{"arch": "convnext", "model": "sound classifier", "dataset": "read English sentences (LibriTTS-R)", "train_examples": 15625, "gain_aug_db": 6, "n_mels": 64, "hop_length": 160, "input": "log_mel", "spec_augment": true, "win_length": 512, "targets": ["voice"], "num_classes": 2, "norm": "rmsnorm", "activation": "quick_gelu", "mlp_ratio": 2, "layer_scale_init": 1.0, "inner_norm": false, "subsampling": 4, "layers": 8, "width": 256, "kernel_size": 5, "mixing": "cutmix", "loss": "cross_entropy", "head_dropout": 0.2, "init": "xavier_uniform", "residual_init": "none", "optimizer": "muon", "muon_scale": "original", "lr": 0.016, "momentum": 0.95, "nesterov": true, "orthogonalizer": "newton_schulz_5", "adamw_lr_other_params": 0.0013, "grad_clip": 0.5, "gradient_noise": 0.3, "steps": 18300, "batch_size": 128, "epochs": 149.9, "lr_schedule": "wsd_sqrt", "decay_fraction": 0.4, "final_lr_fraction": 0, "warmup_steps": 1830, "weight_decay": 0.008, "adamw_weight_decay_other_params": 0}
Rows from block 2, named by matrix and row number. Rows with one number belong to one neuron. Each number is 128 + 24 x the weight over its row's rms, rounded and kept within 0 to 255. All counts start at 0. After the name is the row's rms in percent of the matrix's.
# fc1: MLP up (model.blocks.2.mlp.fc1.weight, 512x256), inputs 0-85
# fc2: MLP down (model.blocks.2.mlp.fc2.weight, 256x512, transposed), outputs 0-85
fc1.213 102 [135 139 143 145 144  96 119 159 138 141 125 152 146  87 124 162 126 102 128 132 127 169 125 163 126 129 127 130 109 176 105 143 117 111 115 118  94 119 155 126  89 141 173 129  79 153 122 109 116 156 115 119 134 112 103 149  85 150 101  93 124 120 169 107 172 151 116 137  97 115 101 126 139 155 139 122  83 137 108  85 102 117 141 152 181 134]
fc1.214 095 [130 114 123 138  93  91 122 141  71 107  77 116 105 138 160  55 120 104  82 124 132 104 112  93 106  91 134 133 175 127 118 142 117 129 103 130 120 146 126 150 120 111 166 126 101 106  96  98 136 164 144 124 116 149 144 121 119 102 110 113 200  69  87 105 160 134 129 112 122 124 142 130 141 114 153 121 140 140  98 104 114 101 126 150 116 137]
fc1.215 110 [159 132  83 133 127 124 136 133 109 128 131 170 106 109 116 128 121  99 172 105 125 122 133 110 123  83 141 121 110  90 104 152 142  55 106 138  91 142 136  95 134  79 121  92 108 142 131 101 107 154  98 131 108 134 147 130 132 172 144 143 151 120 123  86  96 147 144  98 139 137 130 126 121 164 133 126 122 135 152 115 158 123 152 136 113 139]
fc1.216 097 [105 145  82 144 123 141 122 130 109 101 160  86 134 100 121  97 156 150 124 146  86 165 147 165 184 140 134 139 124  91 140  89 114 123 117 126 113 148  90  80 150  87  88 119 107 105 131 121 106 153 135 132 142 120 158 126 113 159 171 114 110 158 177 101  90 106 135 150 154 109 154 138 146 112 135 138 120 160 140 106  69 103 125 124 163 151]
fc1.217 099 [127 123 120 104 151 110 134 125 106  83 118 124  83 127 133 118  98 147 167 124 127 129 132 134  97 145 155 156 138 173 105  90 101 152 132 132 116  98  99 166 107 108 159 114 145 132 130 104  74 167 128 122 138 129 140 150 139 116 108 119 100 146 125 145 136 125 162 101 130 149  85 120  94 131 138 111 156 135 173 134 107 132 150 116 119 134]
fc1.218 102 [149  91 115 113 168 126 108 142 140 121 132 117 143 150  96 145 127 121  98 119 123 162 143 146 118 156 136 163 149 127 110 117 101 119 119 137 139 149  92 175 122 116 125 120 151  99 115  93 123 148 146  61 122 131 148 150 105 110 165 117 165 137 132 116 178 101 161 129 108 110 156 196 147 120 132 121 103 125 146 138 113 171 153 205 150 143]
fc1.219 103 [144 127 170 121  93 157 145 113  96 141 105 123 159 135 141 114 115 156 143 181 125 159 112  93 103 130 145 130 159 176 152 121 143 145 179 150 130 130 127 133 109  83 114 113 114 161  90 112 158 159 116 129 133 105 190 137 151 124 134 144  78 139 156 141 143 146 155 142 113 100 153 114 149 105 129  97 132  97 128 146 124 124 132 149 118 138]
fc1.220 097 [198 153 117 169  84 129 121 154 159 119  86 110 111  95 161 130 134 118 119 138  87 101 156 128  99 178  76 138 127 178 149 127 111 122 140 113 103 156 140 162 142 114 115 171 124 116 172 121 110 112 121 135  74 127  80 153 149 217 149 127 124 136 116 110 143 145 127 109 140 105 118 141 155 142 121 102 120 131 174 117 106 130  95 130 116 141]
fc1.221 099 [146 116 140 161 113 112 136 136 113 135 127 124 138 130 124 185 115 115 116 184 106 153 124 132 142 122 113  83 140 145 119 145 172 149 110 134 146 118 122 162 117 143 143 110 143 124  90 138 129 112 117 144 111 116 112 158 154 117 151  85 118 125 119 130 108 102 138 146 191 150 110 101 204 135 111 153 126 112 164 113 135  84 153 103 111 132]
fc1.222 101 [121 152 153 106  97 121 138 115 100 123 139 145  68 155 121 135 149 138 119 153 143 137 150 119 120 118 114 129 154 150 100 109 149 107 133  94 125 138 148 140 101 108 148 144 128 121 179  91 109 119 118 167 145 120 129 122 124 112 131 120 175 140 104 110 112  88 142 112 125 138 139 122 127 141 167  56 132 109 112 142 115 134 148 139 121 116]
fc1.223 102 [160 124 149 128  94 135 108 138  94 145 126 149 112 147 132 129 150 107 135 157 122  71 182 110  96 129 161 143 115 144 122 131 108  93 105 119 101  98 151 136 119 120 164 119 140 139 136  95 118 130  93 148 152  93 101  93 138  89 129  82 113 147 143 133  93 133 123 134 144 155 158 128 139 147 118 161 112 120 167 136 113 102 135 151 105 131]
fc1.224 097 [ 90 105 122 138 146 124 148 118 130 133 159 115 191 154 162 124 144 144 124 147 123 105 130 114 138 121 156 156 174 112 124 114 107 108 140 138  87 137 163 147 137 114 101 160 116 151 103 128 129 130 105 138 145 141 137 121  94  98 127 131 137 121 142 134 130 127 125  76 128 104 124 156 132 159 119 116 140 112 123 127 118 128 135 159 104 152]
fc1.225 101 [151 155 165 132  93 139 137 114 108 147 128 113 140 144 142 127  81 134 117 107 136 159 123 149 153 138 130 157 119 112 102 108 147 114 113 143 157 160 142  98 121  86 121 124 119 157 120  70 119 116  97 139  80 107  99 173 110 140 162 149 121 128 121  79  95 151 118 127 141  96 112 145 149 140 150 102 104 104  47 121 139 168 100 154 109 149]
fc1.226 098 [121 136 106 107 142 101 125 125 114 137 164  89 124  99 152 133 158 178 118 118 124 135 139 154 136 146 101 157 151 131 148 111 142 109 153  97 131 133 130  93  97 144 104 135 143 133 115 166 134 129 144  63 116 120 132 132 137 138 115 102 108 141 125 133 138 114 168 116 128 152 142 105 153 166 161 128 134  92 145 122 126 132 125 108 112 119]
fc1.227 105 [110 135  85 137 150  94 149 110 138  87 110 122 153 135 133 144 109 125 137 116 122  79 111 125 110 111 121 161 129 125 142 118 141 134 122 138 146 127  99 122 148 136  75 143 106 111 159  95  95 115  94 136 118 177 129 122 134 135 122 121 124  92 140 101 110 180 176 134 134 140 108 122 214 128 141 126  83 102 162 115 127 109 121 150 166 121]
fc1.228 103 [126 138 154 108 117 102 139 114 151 136  80 119 116 172 145 133  89 134  81 129 142 101 201 101 114 153  94  81 147 132 133 106 128 122 150 117 128 111 132  62 139 171 131 142 150 103 120 140 120 112 149 122 116 141 130 147 151  65 126 122 139 149 149 121 159 105  97 134 123  96 108 144 114 136 141 126 160 120 125 135 125 148 127 152 139 148]
fc1.229 109 [120 124 105 121 105 113 146 117 151 192 103 143 116 161 111 148 119 151 114 168 129 147  85 143 118 135 109 160 155 156  90 116 151  99 120 157 104 111 136 162 167 125  78 140 134 139 138 117 140 161 124 170 139 119 118 111 134 118 136 113 138 145 101 174  98 181 131 115 100 151 104 104 107 145 142 100 177 146 134 140 103 113 122 131 165 100]
fc1.230 107 [138 157 103 105  97 130 148 151 141 140 137 139 143 151 121  97 184 123 125 109 123 130 137  84 169 111  96  98 147 129 120 141 114 171 164 103 132  90 122 119 121 106 110 120 106 128 166  91 122 145 114 110 127 120 118  96 104 146  76 132 112 127 161 145 108 120  83 115 156 173 155 180 134 117 119 103 143 160 120 116 113 123 151 179 151 128]
fc1.231 097 [156 168 158 117  80 103 150 138 122 148 138 140 134 125  85 141 147 104 151 125 122 136 177 139  90 157 131 159 100 149 119 132  90 156  83 131 137 124 157 118  57 158 110 151 106 110 167 152 151 159 115 104 121 165 104 156 116  90 132 148 136 108 128 105 134 118 107  63 135 140 130 161 126 177 133 142 150 147 126 117 120 120 134 110 130 166]
fc1.232 099 [125 169 152  88 121 139 199 105 116 115 113 166 125 153 108 115  96 138 155 150  90 159 145 112 109  99 150 126 156 173 151 182 143  78 154 124 105 152 146 137  86 133 144 155 105  94 161 118 167  96 138 142  87  89 137 139 163  75  84  97 132 163 146 130 123 124 134 105 135 102 162 140 156 110 180 105 131 118 145 122 149 125 139 156 124  75]
fc1.233 099 [115 170 139 122 133 138 122 191 148 153  62 113 146 132 104 115 126 146  98 156  99 148 175 161 145 109 104 155  88 137 109 101 111 136 118  93 152 105 118 157 123 120 134  89 135 122 145 113  91 133 129 173  80 119 118 134 117 123  95 115 110 129  96 123 109 132 133 143 142 121 144  77 120 161 194 127 133 124 103 117 120  94 145 122 144 144]
fc1.234 099 [102 187 153 122 103 127 167 110  90 168 124 113 155  98 138 115 109 121 166 124 128 170 123 117 118 118 125  87 127 192 139 115  95 110 102 108  88 173  89 153 139 134 123 124 154  68 108 121 122 159 125 158 118 108 118 144  89 143  97  74 125  84 111 151 181 129 154  91 110 125 132 105 142 151 136 140  99  98 178 124 135 116 151 138 126 120]
fc1.235 105 [122 116 130 106 129 140 105 141 136 141 157 122 141 113 117 139 132 134 163 172 144 100 153 133 143 153 158 101 160 162 113 118 137 122 122 113 140  99 139 136  97 110 128 165 119 165 129 128 142 145 139 116 152 137 172 136  99 131 121  80 137 148 134 106 117 146 120 113 125  97 171 123 132 112 139 141 100 161 168  96 150 133  83 142 124 107]
fc1.236 104 [112 136 117 123  97 123 162 119 128 113 122 144 130 160 169 154 122 165 116 127 121 142 115 115 122  87 129 167 133 126 141 154 128  90 109 117 137 142 116 162 114 157 104 116 125  96 113 126 141 118 140  69 120  96 133 136 124 104 148  69  94 119 102 150 127 128 106 160 118 112 130 118 161 135 132 141 116 108 117 136 128 118 111 133 148 117]
fc1.237 108 [155 159 144 126 121 129 121 138 147  79  80  78 151 103 121 127 124 108 146 117 118 120 137  91  90 151  82 140  67 108 146 147  91 129 134 116 121 122 166 129  77 140 170 162 127 155 107 130 128 142 110 146  70 149 104 135 104 124 131 119 125 136 134 125 166 117 127 110 136 141 123 114 105 102 154 139 159 159  85 128 136 160 134 133 135 141]
fc1.238 095 [114 124 100 200 144 140 102 165 117 118 120 121  87 121  98 155 146 152 153 148 114 125 140 110 130 124 121 135 103  82 132 148 147 126 158 135 148 128 103 161 132 116 153  78  93 178 148 122 123 114 130 150 138 139 136 137 101 148 115 133 118 108  95 107 110 168  79 147 137 112 121 163 134 130 147 157 123 117 102 154 134 100 159 143 135 140]
fc1.239 099 [175  86 110 166 119 121 151 114 124 154 116 121 108 124 123 110 103 120 159 100 139 136 132 123 112 128 107 134 143 153 112 117  87 114 182 117  94 133 165 172  96 133 134 162 116 119 103 110 138 131 110 135 188 140 109 111 109 167 120 168  86  98 126  95 142 107 115 137  88 158 102  75  82 134 187 132 147  90  97 118 138 108 125 133 125 149]
fc1.240 107 [120 152 155 155 136 105 103 114 150 159 123  75 134 103 116 136 128 135  88 101 101  86 157 116 132 105 110 124 198 151  88 102 102 151 158 135 122 179 144 117 107 110 163 144 159  75 140 142 132 134 114 137 116 136 139 123 153 110 117 137 138 119 170 157 118 131 149 108  82 109 104 104 146 155 105 137 165 133 136 132 103 109 143 119 162 115]
fc1.241 102 [138 118 118 130  87 131 184 136 128 124 112 131 118 113 112 101 112 132 148 153  88  95 100 156 134 104  74 162 129 121 109  89 212 128 174 116 132 148 125  85 100 119 121  76 138 130 143 158  88 136 122 102 150 135 101 127 141 141 110  89 130 132  95 108 145 116 138 119 158 140 120 141 113  89 131 167 128 129 168 142 124 112 132 143 132 127]
fc1.242 094 [ 97 169 120 123 132 126  94 105 139 131 157  90 143 160 118 127 161 131  87 127 155 117 147 112 158 163 140 138 126 142 158 135 122 147 154 154 128 111 131 113 120 145 135 101 118  86 119 121 103  97 124 131 166 130 133 163 152 130 196 167 169 130 143 150 148 119 164  88 148 111 109  70 182  90 157 141 132  78 138 104  98 155 163 112 127 125]
fc1.243 100 [148 117 121 138 141  56 127 102 129 135 131 117  95 119  83 176 113 107 128 193 118 139 137 130 160 158 109 127 124 117 139 143 158 141 149 143 114 155 105 130 126 158 136 127 121 146 112 109 102 136 149 133 117 146 117 187 157 105 158 166 163  76 149 113 141 168  77  94 150 126 137 150 116 114 121 110 102 152 122 104  68  92 150 129 142 137]
fc1.244 099 [163 120 168 113 112  92 118 122 110  85 115 167 105 142 137 107 102 116 111 101 120  92 164 102  84  94  88 110 123 118  98 126 144 147 156 137 139 150 139 140 126 120 131 139 104 143 138 115  87 134 138 128 137 124 164 120 182 166 114 116 146 126 164 172 173 155 107 113 112 162 131 146 106 156 124 123 129 109 136 150 103 100 133 125 144 112]
fc1.245 098 [110 129 106 135 103  83 162  83 135 120  76 140 120 106 153  98 160 147 112 116  90  83 123 186 177  87 119 104  97 123 111 123 119  84  85  91 117 135 114 143 149 118 158 105 144 116 113 119  97  92 109 145 111 144 140 107 136 143 131 168 128 165 146 160 143 146 165 135 160 108 110 141 103 125 139 140 129 136 156 184 161 150 166 157 107 128]
fc1.246 108 [112 146 154 132 119 155 144 156 160 166 169 124 141 131 104 116 129 148  94 127 115 141 161 138 119 140 110  99 112 151 103 143 113 112  98 160  53 138 145  95 164 130 155 157 149 130 114 119  97 119 128 138 117  75 109 121  95 154 173 175  94 143 117 134 136 143 134 166 157 117 120 139 127 119 117  88 147 105 126 102 145 156 134 136 172 167]
fc1.247 101 [137 184 161  93 142 118 119 139 149 113 168 167 113 130 149 130 116 143 121  81 122 132 126 167 137 134 162 132 134 119 116 122  97 138 111 115 131 146 104 165 126 102 140 106 130 115 134 173 101 102 106 121 100 117 121 101 101 133 136 130 102 100 139 136 131 113  95  81 109  91 130 119 116 142 130 100 125 168 106  73 134 115 105 142 142 114]
fc1.248 104 [129 141 111 116 131 108 157 114  90 115 126  88  94 167 104 125 150 112 128 158 174 104  95 118 135 134 169 157 114 121 131 135 120 135 103 158 152 153 106 130 110 180 145  78 146 130 107 151 131  86 125 161 153 114  93 147 151 112  93 114 112 142 135 124 138 158 104 100  86 110 107 115 159  86 122 124 133 109 142 173 123 138 157  98 110 126]
fc1.249 106 [109 111 104 180 101 148 132 143 133 161 146 134 171 127 106 112 103 112 182 138 104 139 134  86 129 161 131  93 133 141 111 122 105 153 107 109  87 168 121 135 112 149 115 115  89 125  95  84 132 115 118 112 129 117 131 122 132  90 103  89 128 137 124 125 137  97 142 101 103 101 175 118 165 105 106 120 131 144 131 145 130 128 166 145 142 164]
fc1.250 105 [137 142 166 112 137 145 171  99 114 125 114 141  99  98 113 120 157 144 121 103 125 178 114 102 157  68  93 120 146 128 143 122 122 148  98  98 128 145 113 120 131 118 113 126 119 145 157 159 114 118 124 135 112 124 150 109 108 138 120 124 112 112 141 155 133 112 128 116 147  96 126  99 195 145 156 126 132 135  95 143 150 104 157 111 132 169]
fc1.251 100 [127 142 121 102 147 115 125 138 142 119 150  93 122 106 177 125 103 135 151  96 125 178 123 122 106 127 100 130  93 126 134  48 115  96 136 156 126 143  93 122 124 176 137 119 119 108 148  96 133 117 195 133 151 112 110 118 131 121 107 142 135 115 140 141  98 101  90  73 125 137  99  73 181 124 169 160 115 134  71  93  84 122 129 144 188 132]
fc2.213 098 [118 126 169 133  79 153 102 103 131 108 185  74 112 105 115 129 127 142 118  79 170  97 127 112 118 117 124 140  91 104 121 141  84 101 140 112 141 131 164 119 127 101 102  79 137 134 131  94 116 152 130 144 159  94 127 128 119 133 125 117 116 104 168 130 117 179 158 108 115 138 144 115 144 112 158 122 112 160 118 113 120 128 127 135 114 136]
fc2.214 090 [125 136  97  77 122 163 101 104 111 175 115 102 146 150 114 106 154 119 130 157 120 164 168 155 147 158  99 131  90 141 129  99  86 129 178 127 101 119 107 117 119 120 168 149 114 104 145 156 108 159 145 164 121 152 101 149 115 103 126 153  92 157 120 114 122 164 160 142 162 134 173 125  94 134 102 126 105 102 114 122 130 126  93 147 155 149]
fc2.215 095 [109 117 111 138 120  83 148 111 147  86 129 175  97  85 146 147 120 149 133  75 130 109 147 142 116  96 108 120 149 132  84 132 115  92 123 107 128 114 172  78 129 158 140 119 106 114  95 110  89 176 145 135 139 116 144 127 133 121 120 116  94 143 120  92  87 164 207 111 107 181 152 132 119 111 130 118 102 171  94 156 125  98 154 122 126 163]
fc2.216 095 [125 121 123 110 128 114 145 131  97 113 121 151 115 121 112 121  93 133  96  98 127 138 163 143 130 152 103  84 102 129  97 101 153 144 161 144 132 104 133 137 108 150 113 141 166 132 125 100 107 150 112 139 184 149 116 134 158 113 128 159 134 104  99 164  97 104 147 113 127 113 123 116 106 149  81 126 133  98 113 142 119 128 126  66  91 148]
fc2.217 096 [126 167 157 165 146 143 140 136 118 146  87 161 126 132 154 170  92 139 152 145 183 133 133 150 118 122 125 120 130 158  78 159 125 113  95 119 116 132 145 160 120 109 127 116  95 144 147 124  95 109 138  95 107  41 134 115 108 155 171 144 108 125 160 103 125 105 108 106 150 136 118 120 137 126 101 178 137 112 154 149 111  96 129 107 152 150]
fc2.218 099 [117 131 137 133 146 156 178 109 144 105 135 172 145 116  89 158 100 121 135 130 120  88 116 102 114 119 141 106 126 144 120  88 131 130 133 150 127 179 155 145 140  90 122 163 128 101 119 122 139 132 162 129 132  93 129 109 118  81 124  92 125 109 119 129 143 114 143 149  92 146 160  89 126 121 190 159 130 154 150  85 108 124 150 140 139 124]
fc2.219 105 [119 103 152 134 166 146 145 122 151  80 159 134 152 122 115 178 107 144 101 123 147 116 103 149  69 146 118 117 140 177 108 145 106 139 131 131 161 149 126 110 110 133 119 133 114 164 109 156 130 154 163 113 115 107 129 130 142 155 125 106 108 120 139 114  84 101 107 128 119 179 125 112 169  89 105 104 105 154  95 114 125 144 127 127 123  94]
fc2.220 107 [110 138 134 159 110 166 114 102 138 118 109 170 132 109  98 128  94 138 163 116  77 134 121 159  85 128 106 119 142 109 116  71 144 114  89 165  93 147 180 115 112 134 127 118  80 147 132 109 147 109 158 139 117 128 121 118 148 105 109 115 104 159 125 131 177 133 124 162 136 145 135 119 125 156 108 115 133  68 136 103 107 120  82 135 128 127]
fc2.221 098 [109 127  98 153 146 129 104 142 134 119 161  96 119 122 126 118 113 115  94 123 138 173 170  70 131 118 105  92 164 120 159 129 131 159 189 123 110 152 143 113 150 153 122  99 142 143 107  71 157 109 152 154 110 124 129  88 115 158 119 165 157 112 121 139 151  92 164 132 108 113  91 136 158 144 105 109 112 159 101 140 118 170 153 134 140 122]
fc2.222 105 [153 134 121 139 121 155 169 141 123  68 119 114  99 171 119 129 122 165 118 131 136 108 115 135  96 134 114 124 132 173 135 111 126 103 153  95  90 147 108 106 120  88 123  92 112 110 104 129 175 146 105 147 114 114 118 104 167 118 131 142 136 144 138 148 113 103 125 114 137 138  73 136 130 177  87  98 164 131 126 102 153  89 163 112 155 148]
fc2.223 099 [152 111 145 119 112 179 137 128 143 122  85 111  99 144 112 137  73 112 111 134 141 135  88 104 156 115 127 146 164 175 127 130 168 144 130 136 128 117 135 121  94 116 113 125 123 146 130 167 137 102 151 139 105 131 125 155 117 106 153 130 148 157 125 107 108 160 115 143 119 145 117 150 139  89 129 137 109 141 107 145  94 135 117 129 121 138]
fc2.224 103 [ 80 135 158 108 125 137 135  93 159 100 135 133 133 121  63 114 194  70  89 121 103 165 102 136  93 101 113 112 149 158  80 136 148  96 133 147 113 135 132 139 123  96 131  95 102 124 123  98 151 113  80  83 145  96 104 123 124 117 133 137 157  99 136 100 150  89 129 169 159 141 167 130 132 138 168 134 136 129 157  71 132 120 119 101 148 115]
fc2.225 097 [116  87 122 146 134 140 115 123 116  89 171 140 170 109 128 135 123 128 125 112 116 154 140 119 147 147 125 148  66 124 106  90 126 102 149 129 150 159 183 153 161 125 105 139  78 101 161 146 136 125 105 183 140 107 151 124 115 112 124 137 131 128 111 108  98 166 107 207 137 105 110 141 125 134 111 158 130 133 140 159 120 165 134 151 166 135]
fc2.226 099 [117 131  95 178 105 128 163 158 114  92 103 139  67 147 123 124  82 148 155 147 135 144 142 170 104  98  96 101 132 120 150 138 110  68 158 152 146 134 164 145 128  78 112  90 132 110 131 167  73 128 159 142 136 130 140 184 129 117 136 127 126 122 103  94 131 106 129 135 156 151 115 153 158 116 105 170 127 107 100 144  75 109 115 169 108 124]
fc2.227 097 [139 187 108 143  89 132 152  93  97 131 115  87 110 107 142  83 165 107 174 107 106 114 128 105 136 128 118 135 118 142 153 113 101 110 142 123 108 123 111 184 116 123 106 145 118 107 154 144 157 142 133 103  68 144 151 113  98 139 131 114 134 165 183 123  94 104 148 138 129 108 104 104 117  94 110 106 114 111 125 159  87 138 118 134 114 114]
fc2.228 103 [ 91 154 166 134 144 131 131 137 114 135 149 137 100  90 161 169 162 157 138  98 118 149 142 125 157  91 134 153  99 160 133 145 112  86 165 138 181 120  90 138 110  92 116  86  96 150 144 145 133 164 141 150  88 122 162 165  94 136 200 115 126 128 172  91 115 137 132 151 103 133 154 109 105 124 101 119 140  84 147 152 159 144 137 119 168 122]
fc2.229 100 [140 114 142 115 138  87 116  95 116 117 174  83 136 131 131 161  99 103 109 130 104  89 131  99 162 117 135 112 120 132 111 103  94  91 119  92 159  90 113  81 132 124 128 122 145 154 175 149 148 113 135 130 116 146 136 100 160 154 169 154 127 128 115 105 146 100 133 100 126 173 142 125 124 102 104 148 124 131 145 125 148 105 125 136 130 180]
fc2.230 095 [166  75 122 145 159 126 135 161 154 132 142 133 111 133 130 133 140 129 159 139 146 154 164 155 156 124 117 130 105  88 158 144 130  76 124 175 150 141  83 111 114 146 126 116 126 143 111 114 129  95 154 131 159 176 120 155 162 111 112 121 153  96 117 156 166 151 101 126 123 103 123 137 129  75 134 135 131 185 124 118 118 131 161  82  92 123]
fc2.231 104 [125 109 126  97 115 117 158 132 130 184 124 109 131 139 117 118 128 123 142 101  73 138 140 106 165 157 122 157  99 125 126 127 153 149 114 166 141 121  96 123 191 167 113 142  88 136 112 172 153 166 151  95  99 205 163 142 146 109 125 139 158 154 135 157 143  89 115 134  44 120 181 183 133 117 139 106 115 142 132 130 102 125 130 119 141 159]
fc2.232 104 [ 94 110 109  96 150 113 130 163 141 149  99 163 114 109 133 154 102 149 148 132 129 133 147 113 136 136 159 137  86 109 137 157 118 109 122 110 160 123 110 107  80 114 126 115 100 115 107 144  82 146 152  86 126  97 128 171 118 133 136 143 116 171 138  66 122 144 157 145 117 122 162 133  99 118 110 141  86  73 141 157 135 112 133 133 163 159]
fc2.233 098 [ 96 177 137 108 117 151 132  94 136 136  97 153 120 135 125 125 157 146 123  85 146 144 120 150 144 121 120 134 147 108 129 114 122 155 135  86 105 186  70 129 150  93 146 143 113 195 128 131 128 123 142 135 124 152 159 141 158 162 139  99 101 142 160 105 100 105 158 119 123 130 176 110 146 138 145 143 132 124 161  99 170 108 155 147 120 121]
fc2.234 100 [150 161 111 160 133  89 170 115 112 101 156 103 152 121  95 136  78 150 122 134 103 124 126 160 123 145 147 154 130 139 122 137 142 131 110 165 135 103 114  88 133 127  97 134 122 142 139 138 117  97 148 105 114 115 150 138 104 118 108 109 112 145 106 106 124 147  75 116 103 127 125 128 112 144  71 101 157 149 159 152 124 113 136 126 115 116]
fc2.235 097 [110  84 128 141 122 131 154 126 130 126 178 127 112 163 152 158 139 173 130 155 164 133 104 158 124 133 157  75 157 109 147 166 106 106  87 112 155 185 164 129 146 117 134 137 121 130  88 146 107 131 143 140  66 119 123 129 122  93 135 154 139 120 116 167  91 119 171 124 127 148 129 112 110 132 109 146 127 108 129  73 117 130 129 129 171 113]
fc2.236 098 [186 117 155 167  93 111 137  96 151 141 139 146 159 139 163 119 106 134 113 143 144  90 178  92 131 114 146 143 151 114 148 116 147 147 138 130  90 146 133 110 120 118 121 136  93 144 122 124 120 127 116 111 102 126  73  96 102 114 136 109 138  98 139 134 143 170 105 115 135  78  72  95 142 121 124 135 111 139 157  96 157 149 104 162 119 102]
fc2.237 102 [148 147 103 141 106 107 143 138 148  89 127 154 123 162 103 127 113 139 167 128  96 120 174 128 129 117 137 156 144 144 148 140 137 129 151 140 123  98 127 135 150 124 174 129 134 139 100 170 117 147 198 120 139 123 103 211 119 127 116 146 114 159 122 128 103 123 126  71 122 134 157 164 120 106 132 114 151 128 163 124 107 135 160 132 117 127]
fc2.238 096 [122 114 145  99 134 108 116 121 120  90 108 126 124 121 156 136 110  87  66 133 123 124 157 113 134 161 129 123 149 149 135 145 100 132 136 121 159 107 163 118 110 163 167  91 157 155 179 141 143 121 128 137  99 145 137 137 148 120 121 102 119 135 151  90 173 134 128 178 108 130 116 120 129 135 131 151 170 158 138 126 163 130  99 142 134  77]
fc2.239 108 [135 143 137  85  98  91 141 112 119  87 148 113 144 121 130 120 147 143 125  91 121 168 125 171 140 132 191 119 114 126  65 133 138 152 169  97 130 130 141  86 151 127 187  75 108 128 149 101 155 132 150 128 105 174 133 142 129 107 122 145 148 146 131 133 112 132 146 160 107 118 157  95  96 147 134 135 151  87 144 120 112 129 188 136 123 154]
fc2.240 098 [146 135 101 158 148 115 138 109 138 119 135 100  82 104 147 145  91 145 112 137 131 138  85 108 115 114 125 176 145 123 119 138 124  96 132  87 132 111 157 144 133 138 143 112 117  89 107 127 131  83 109 132 112 114 128 143  72 162 101 154 154 104 143 110 128 169 135 135 100 132 113 120 130 137  82 160 126 144 131 113 113 155  92  86 102 111]
fc2.241 096 [123 154 128 103 149 150 155 189  82 117 148 128 143 100 116 117 137 120 124 153 134 159  95 133 113 141 158 171  82 163 160 177 130 105 107 118 123 131 132 112 149  77 117 122 107  81 165 103 106 126 126 167 148 131 155 154 125 150 125  81  81 126 137 136 124 112 132 134 140 134 121 118 141 105  97 167 144 104 120 126 137 148 139 138 173 146]
fc2.242 104 [ 77 139 111 128 129 125 134  86 140 155  97  92 124 144 116 103 126 163 125 135  90 174 106 183 123 147 164 118 123 137 131 161 117 163 148 128 109 106 142 132 138 139 132 101 128 134 166 137 150 131 125 120  95 101 112  84 112 109 133 135 108 167  87 125 130 115  90 107 131 139 148 122 117 111  96 123 102 150 120 116 128 147 132 149  94  88]
fc2.243 096 [149 152  90 110 106 108 159 124 126 117 135 144 131  66  87 113  85 123 134 165 154 101 119 115 140 118 154 110 143 153  97 111 136 137 139 156 141 141 186 163 157 138 159 132 143 175 159 163 122 169 105 133 125 182 160 159 113 160  66 146  90  97 133 145 124 150 175 116 136  87  86 111 104 116 143 153 123 118 114  85 134 150  95 117 114 173]
fc2.244 095 [124 170  87  93 120 156 143 113  84 137 159 161 125 131  95 127  99 132 147 122 173  78 146 153 113 147 130 173 141 145  93 109 107 111 115 144 147 102 163  94 151 102 130 174  83 153  92  65 156 131 127 120 101 150 109 133 138 130 135 168 128 125 137 140 130 122  97 124 144 131 149 125 121 126 175 140 105 173 181 112 130 134 150 116 122 140]
fc2.245 101 [127 145 125 158  99 100  72 139 144 146 122 156 145 111 143 105 132  84 197 125 124 118 112 139 124  86  89 111 116 115 131 103 141  99 175 166 110 132 128 111 147 125 147 117 156 179 114 126 145 105 146  87 126 125 166 113 103 198 128 126 110  93 112  88 126 130 142 188  81 127 125 108 134 105 110 175 132 129 153 121 144 136 145 132 134 140]
fc2.246 105 [107 117 128 124 145 144 125 144 110 120 125 129 111 121 109 186  59 148 135  96 143 118  76 132 133 109 134 112  97 112 144 114 128  87 156 109 174 109 157 128 117 104 149  92 134 124  82 137 138 162 100 183 131 124 115 136 123  73 112 135 145 139  97 126 141 178 115  95 160 155 128 137 135  83 112 130 136 150 167 134 162  97 122 107 123 143]
fc2.247 097 [136 147  92 109 124 168 149 121 130 111 119 161  98 113 167 142 125 156 130 140 140 134 134 110 124 145 143 132 143  87  99 149 130  96 118  81 130 121 104 144 131 111 153  93 151 144 156 113 109 111 142 147 144  97 113 174  89 127  93 128 108 123 143 103  91 161 154 106 144 141 148 129 199 116 165 165 150  91 152 101 109 138 177 132 163 141]
fc2.248 092 [110 104 122 174 132  96  99  95 114 159 106 133 142 102 119  98 106 101 134 134 176 142 118 134 136 172 106 133 128 117 103 154 174 106 114 121  92 134 121  91 130 163 122 114 153 137 146 157 124 128 154 146 120 151 159 110 117 152 184 138  77 167 117 130 139 118  91 135 107 137 155 181 119 118 144 137 139 120 113 118 103 139 116 115 149 150]
fc2.249 099 [131 104  96 147 106 166 131 137 117 104 130 146 141 142 150 179 101 121 113 132  95 141  81  95 119 117 155 150 129 136 162 131 136 160 101 164 115 133 126 133 101 128 138 181  75 130  98 121 180 151 127 109 128 145  89 121 100 141 120 119  98  86 114 107 120 133 107 118 156 138 145 124  79 111 130 122 100 109 118 154 155 144 121 171 136  64]
fc2.250 102 [145  97 155 128 140 110 104 102 120 140 149 141 118 133 122 100 129 136  93 136 149 109 127 168  71  73 100  70 191 103 164 122 127 153 113 127 143 125 166  73 116 113 142 112 103 116 126 119 136 151 119 104 159 141 113 137 153 121 109 137  91 114 105  95  87 101 148 108 132 103 126 136 109 144 161 113 137 133 137 141 129 121 123 105 124 111]
fc2.251 105 [133 141 131 143 141 108 121 142  68  75 149 125  88 120 131 114 124 136 128  81 161 111 131 149 130 127 114 107 127 135 119 151 119 118 108 110 114 141 110 141 154 135  93 112 132 118  96 138 118 128 117 119 139 118 102 115 177 165 136 109 156 155 117 164 106 110  80  80 123 127 195 144 147 106 149 160 121 129 142 105 115 104 154 124 138 125]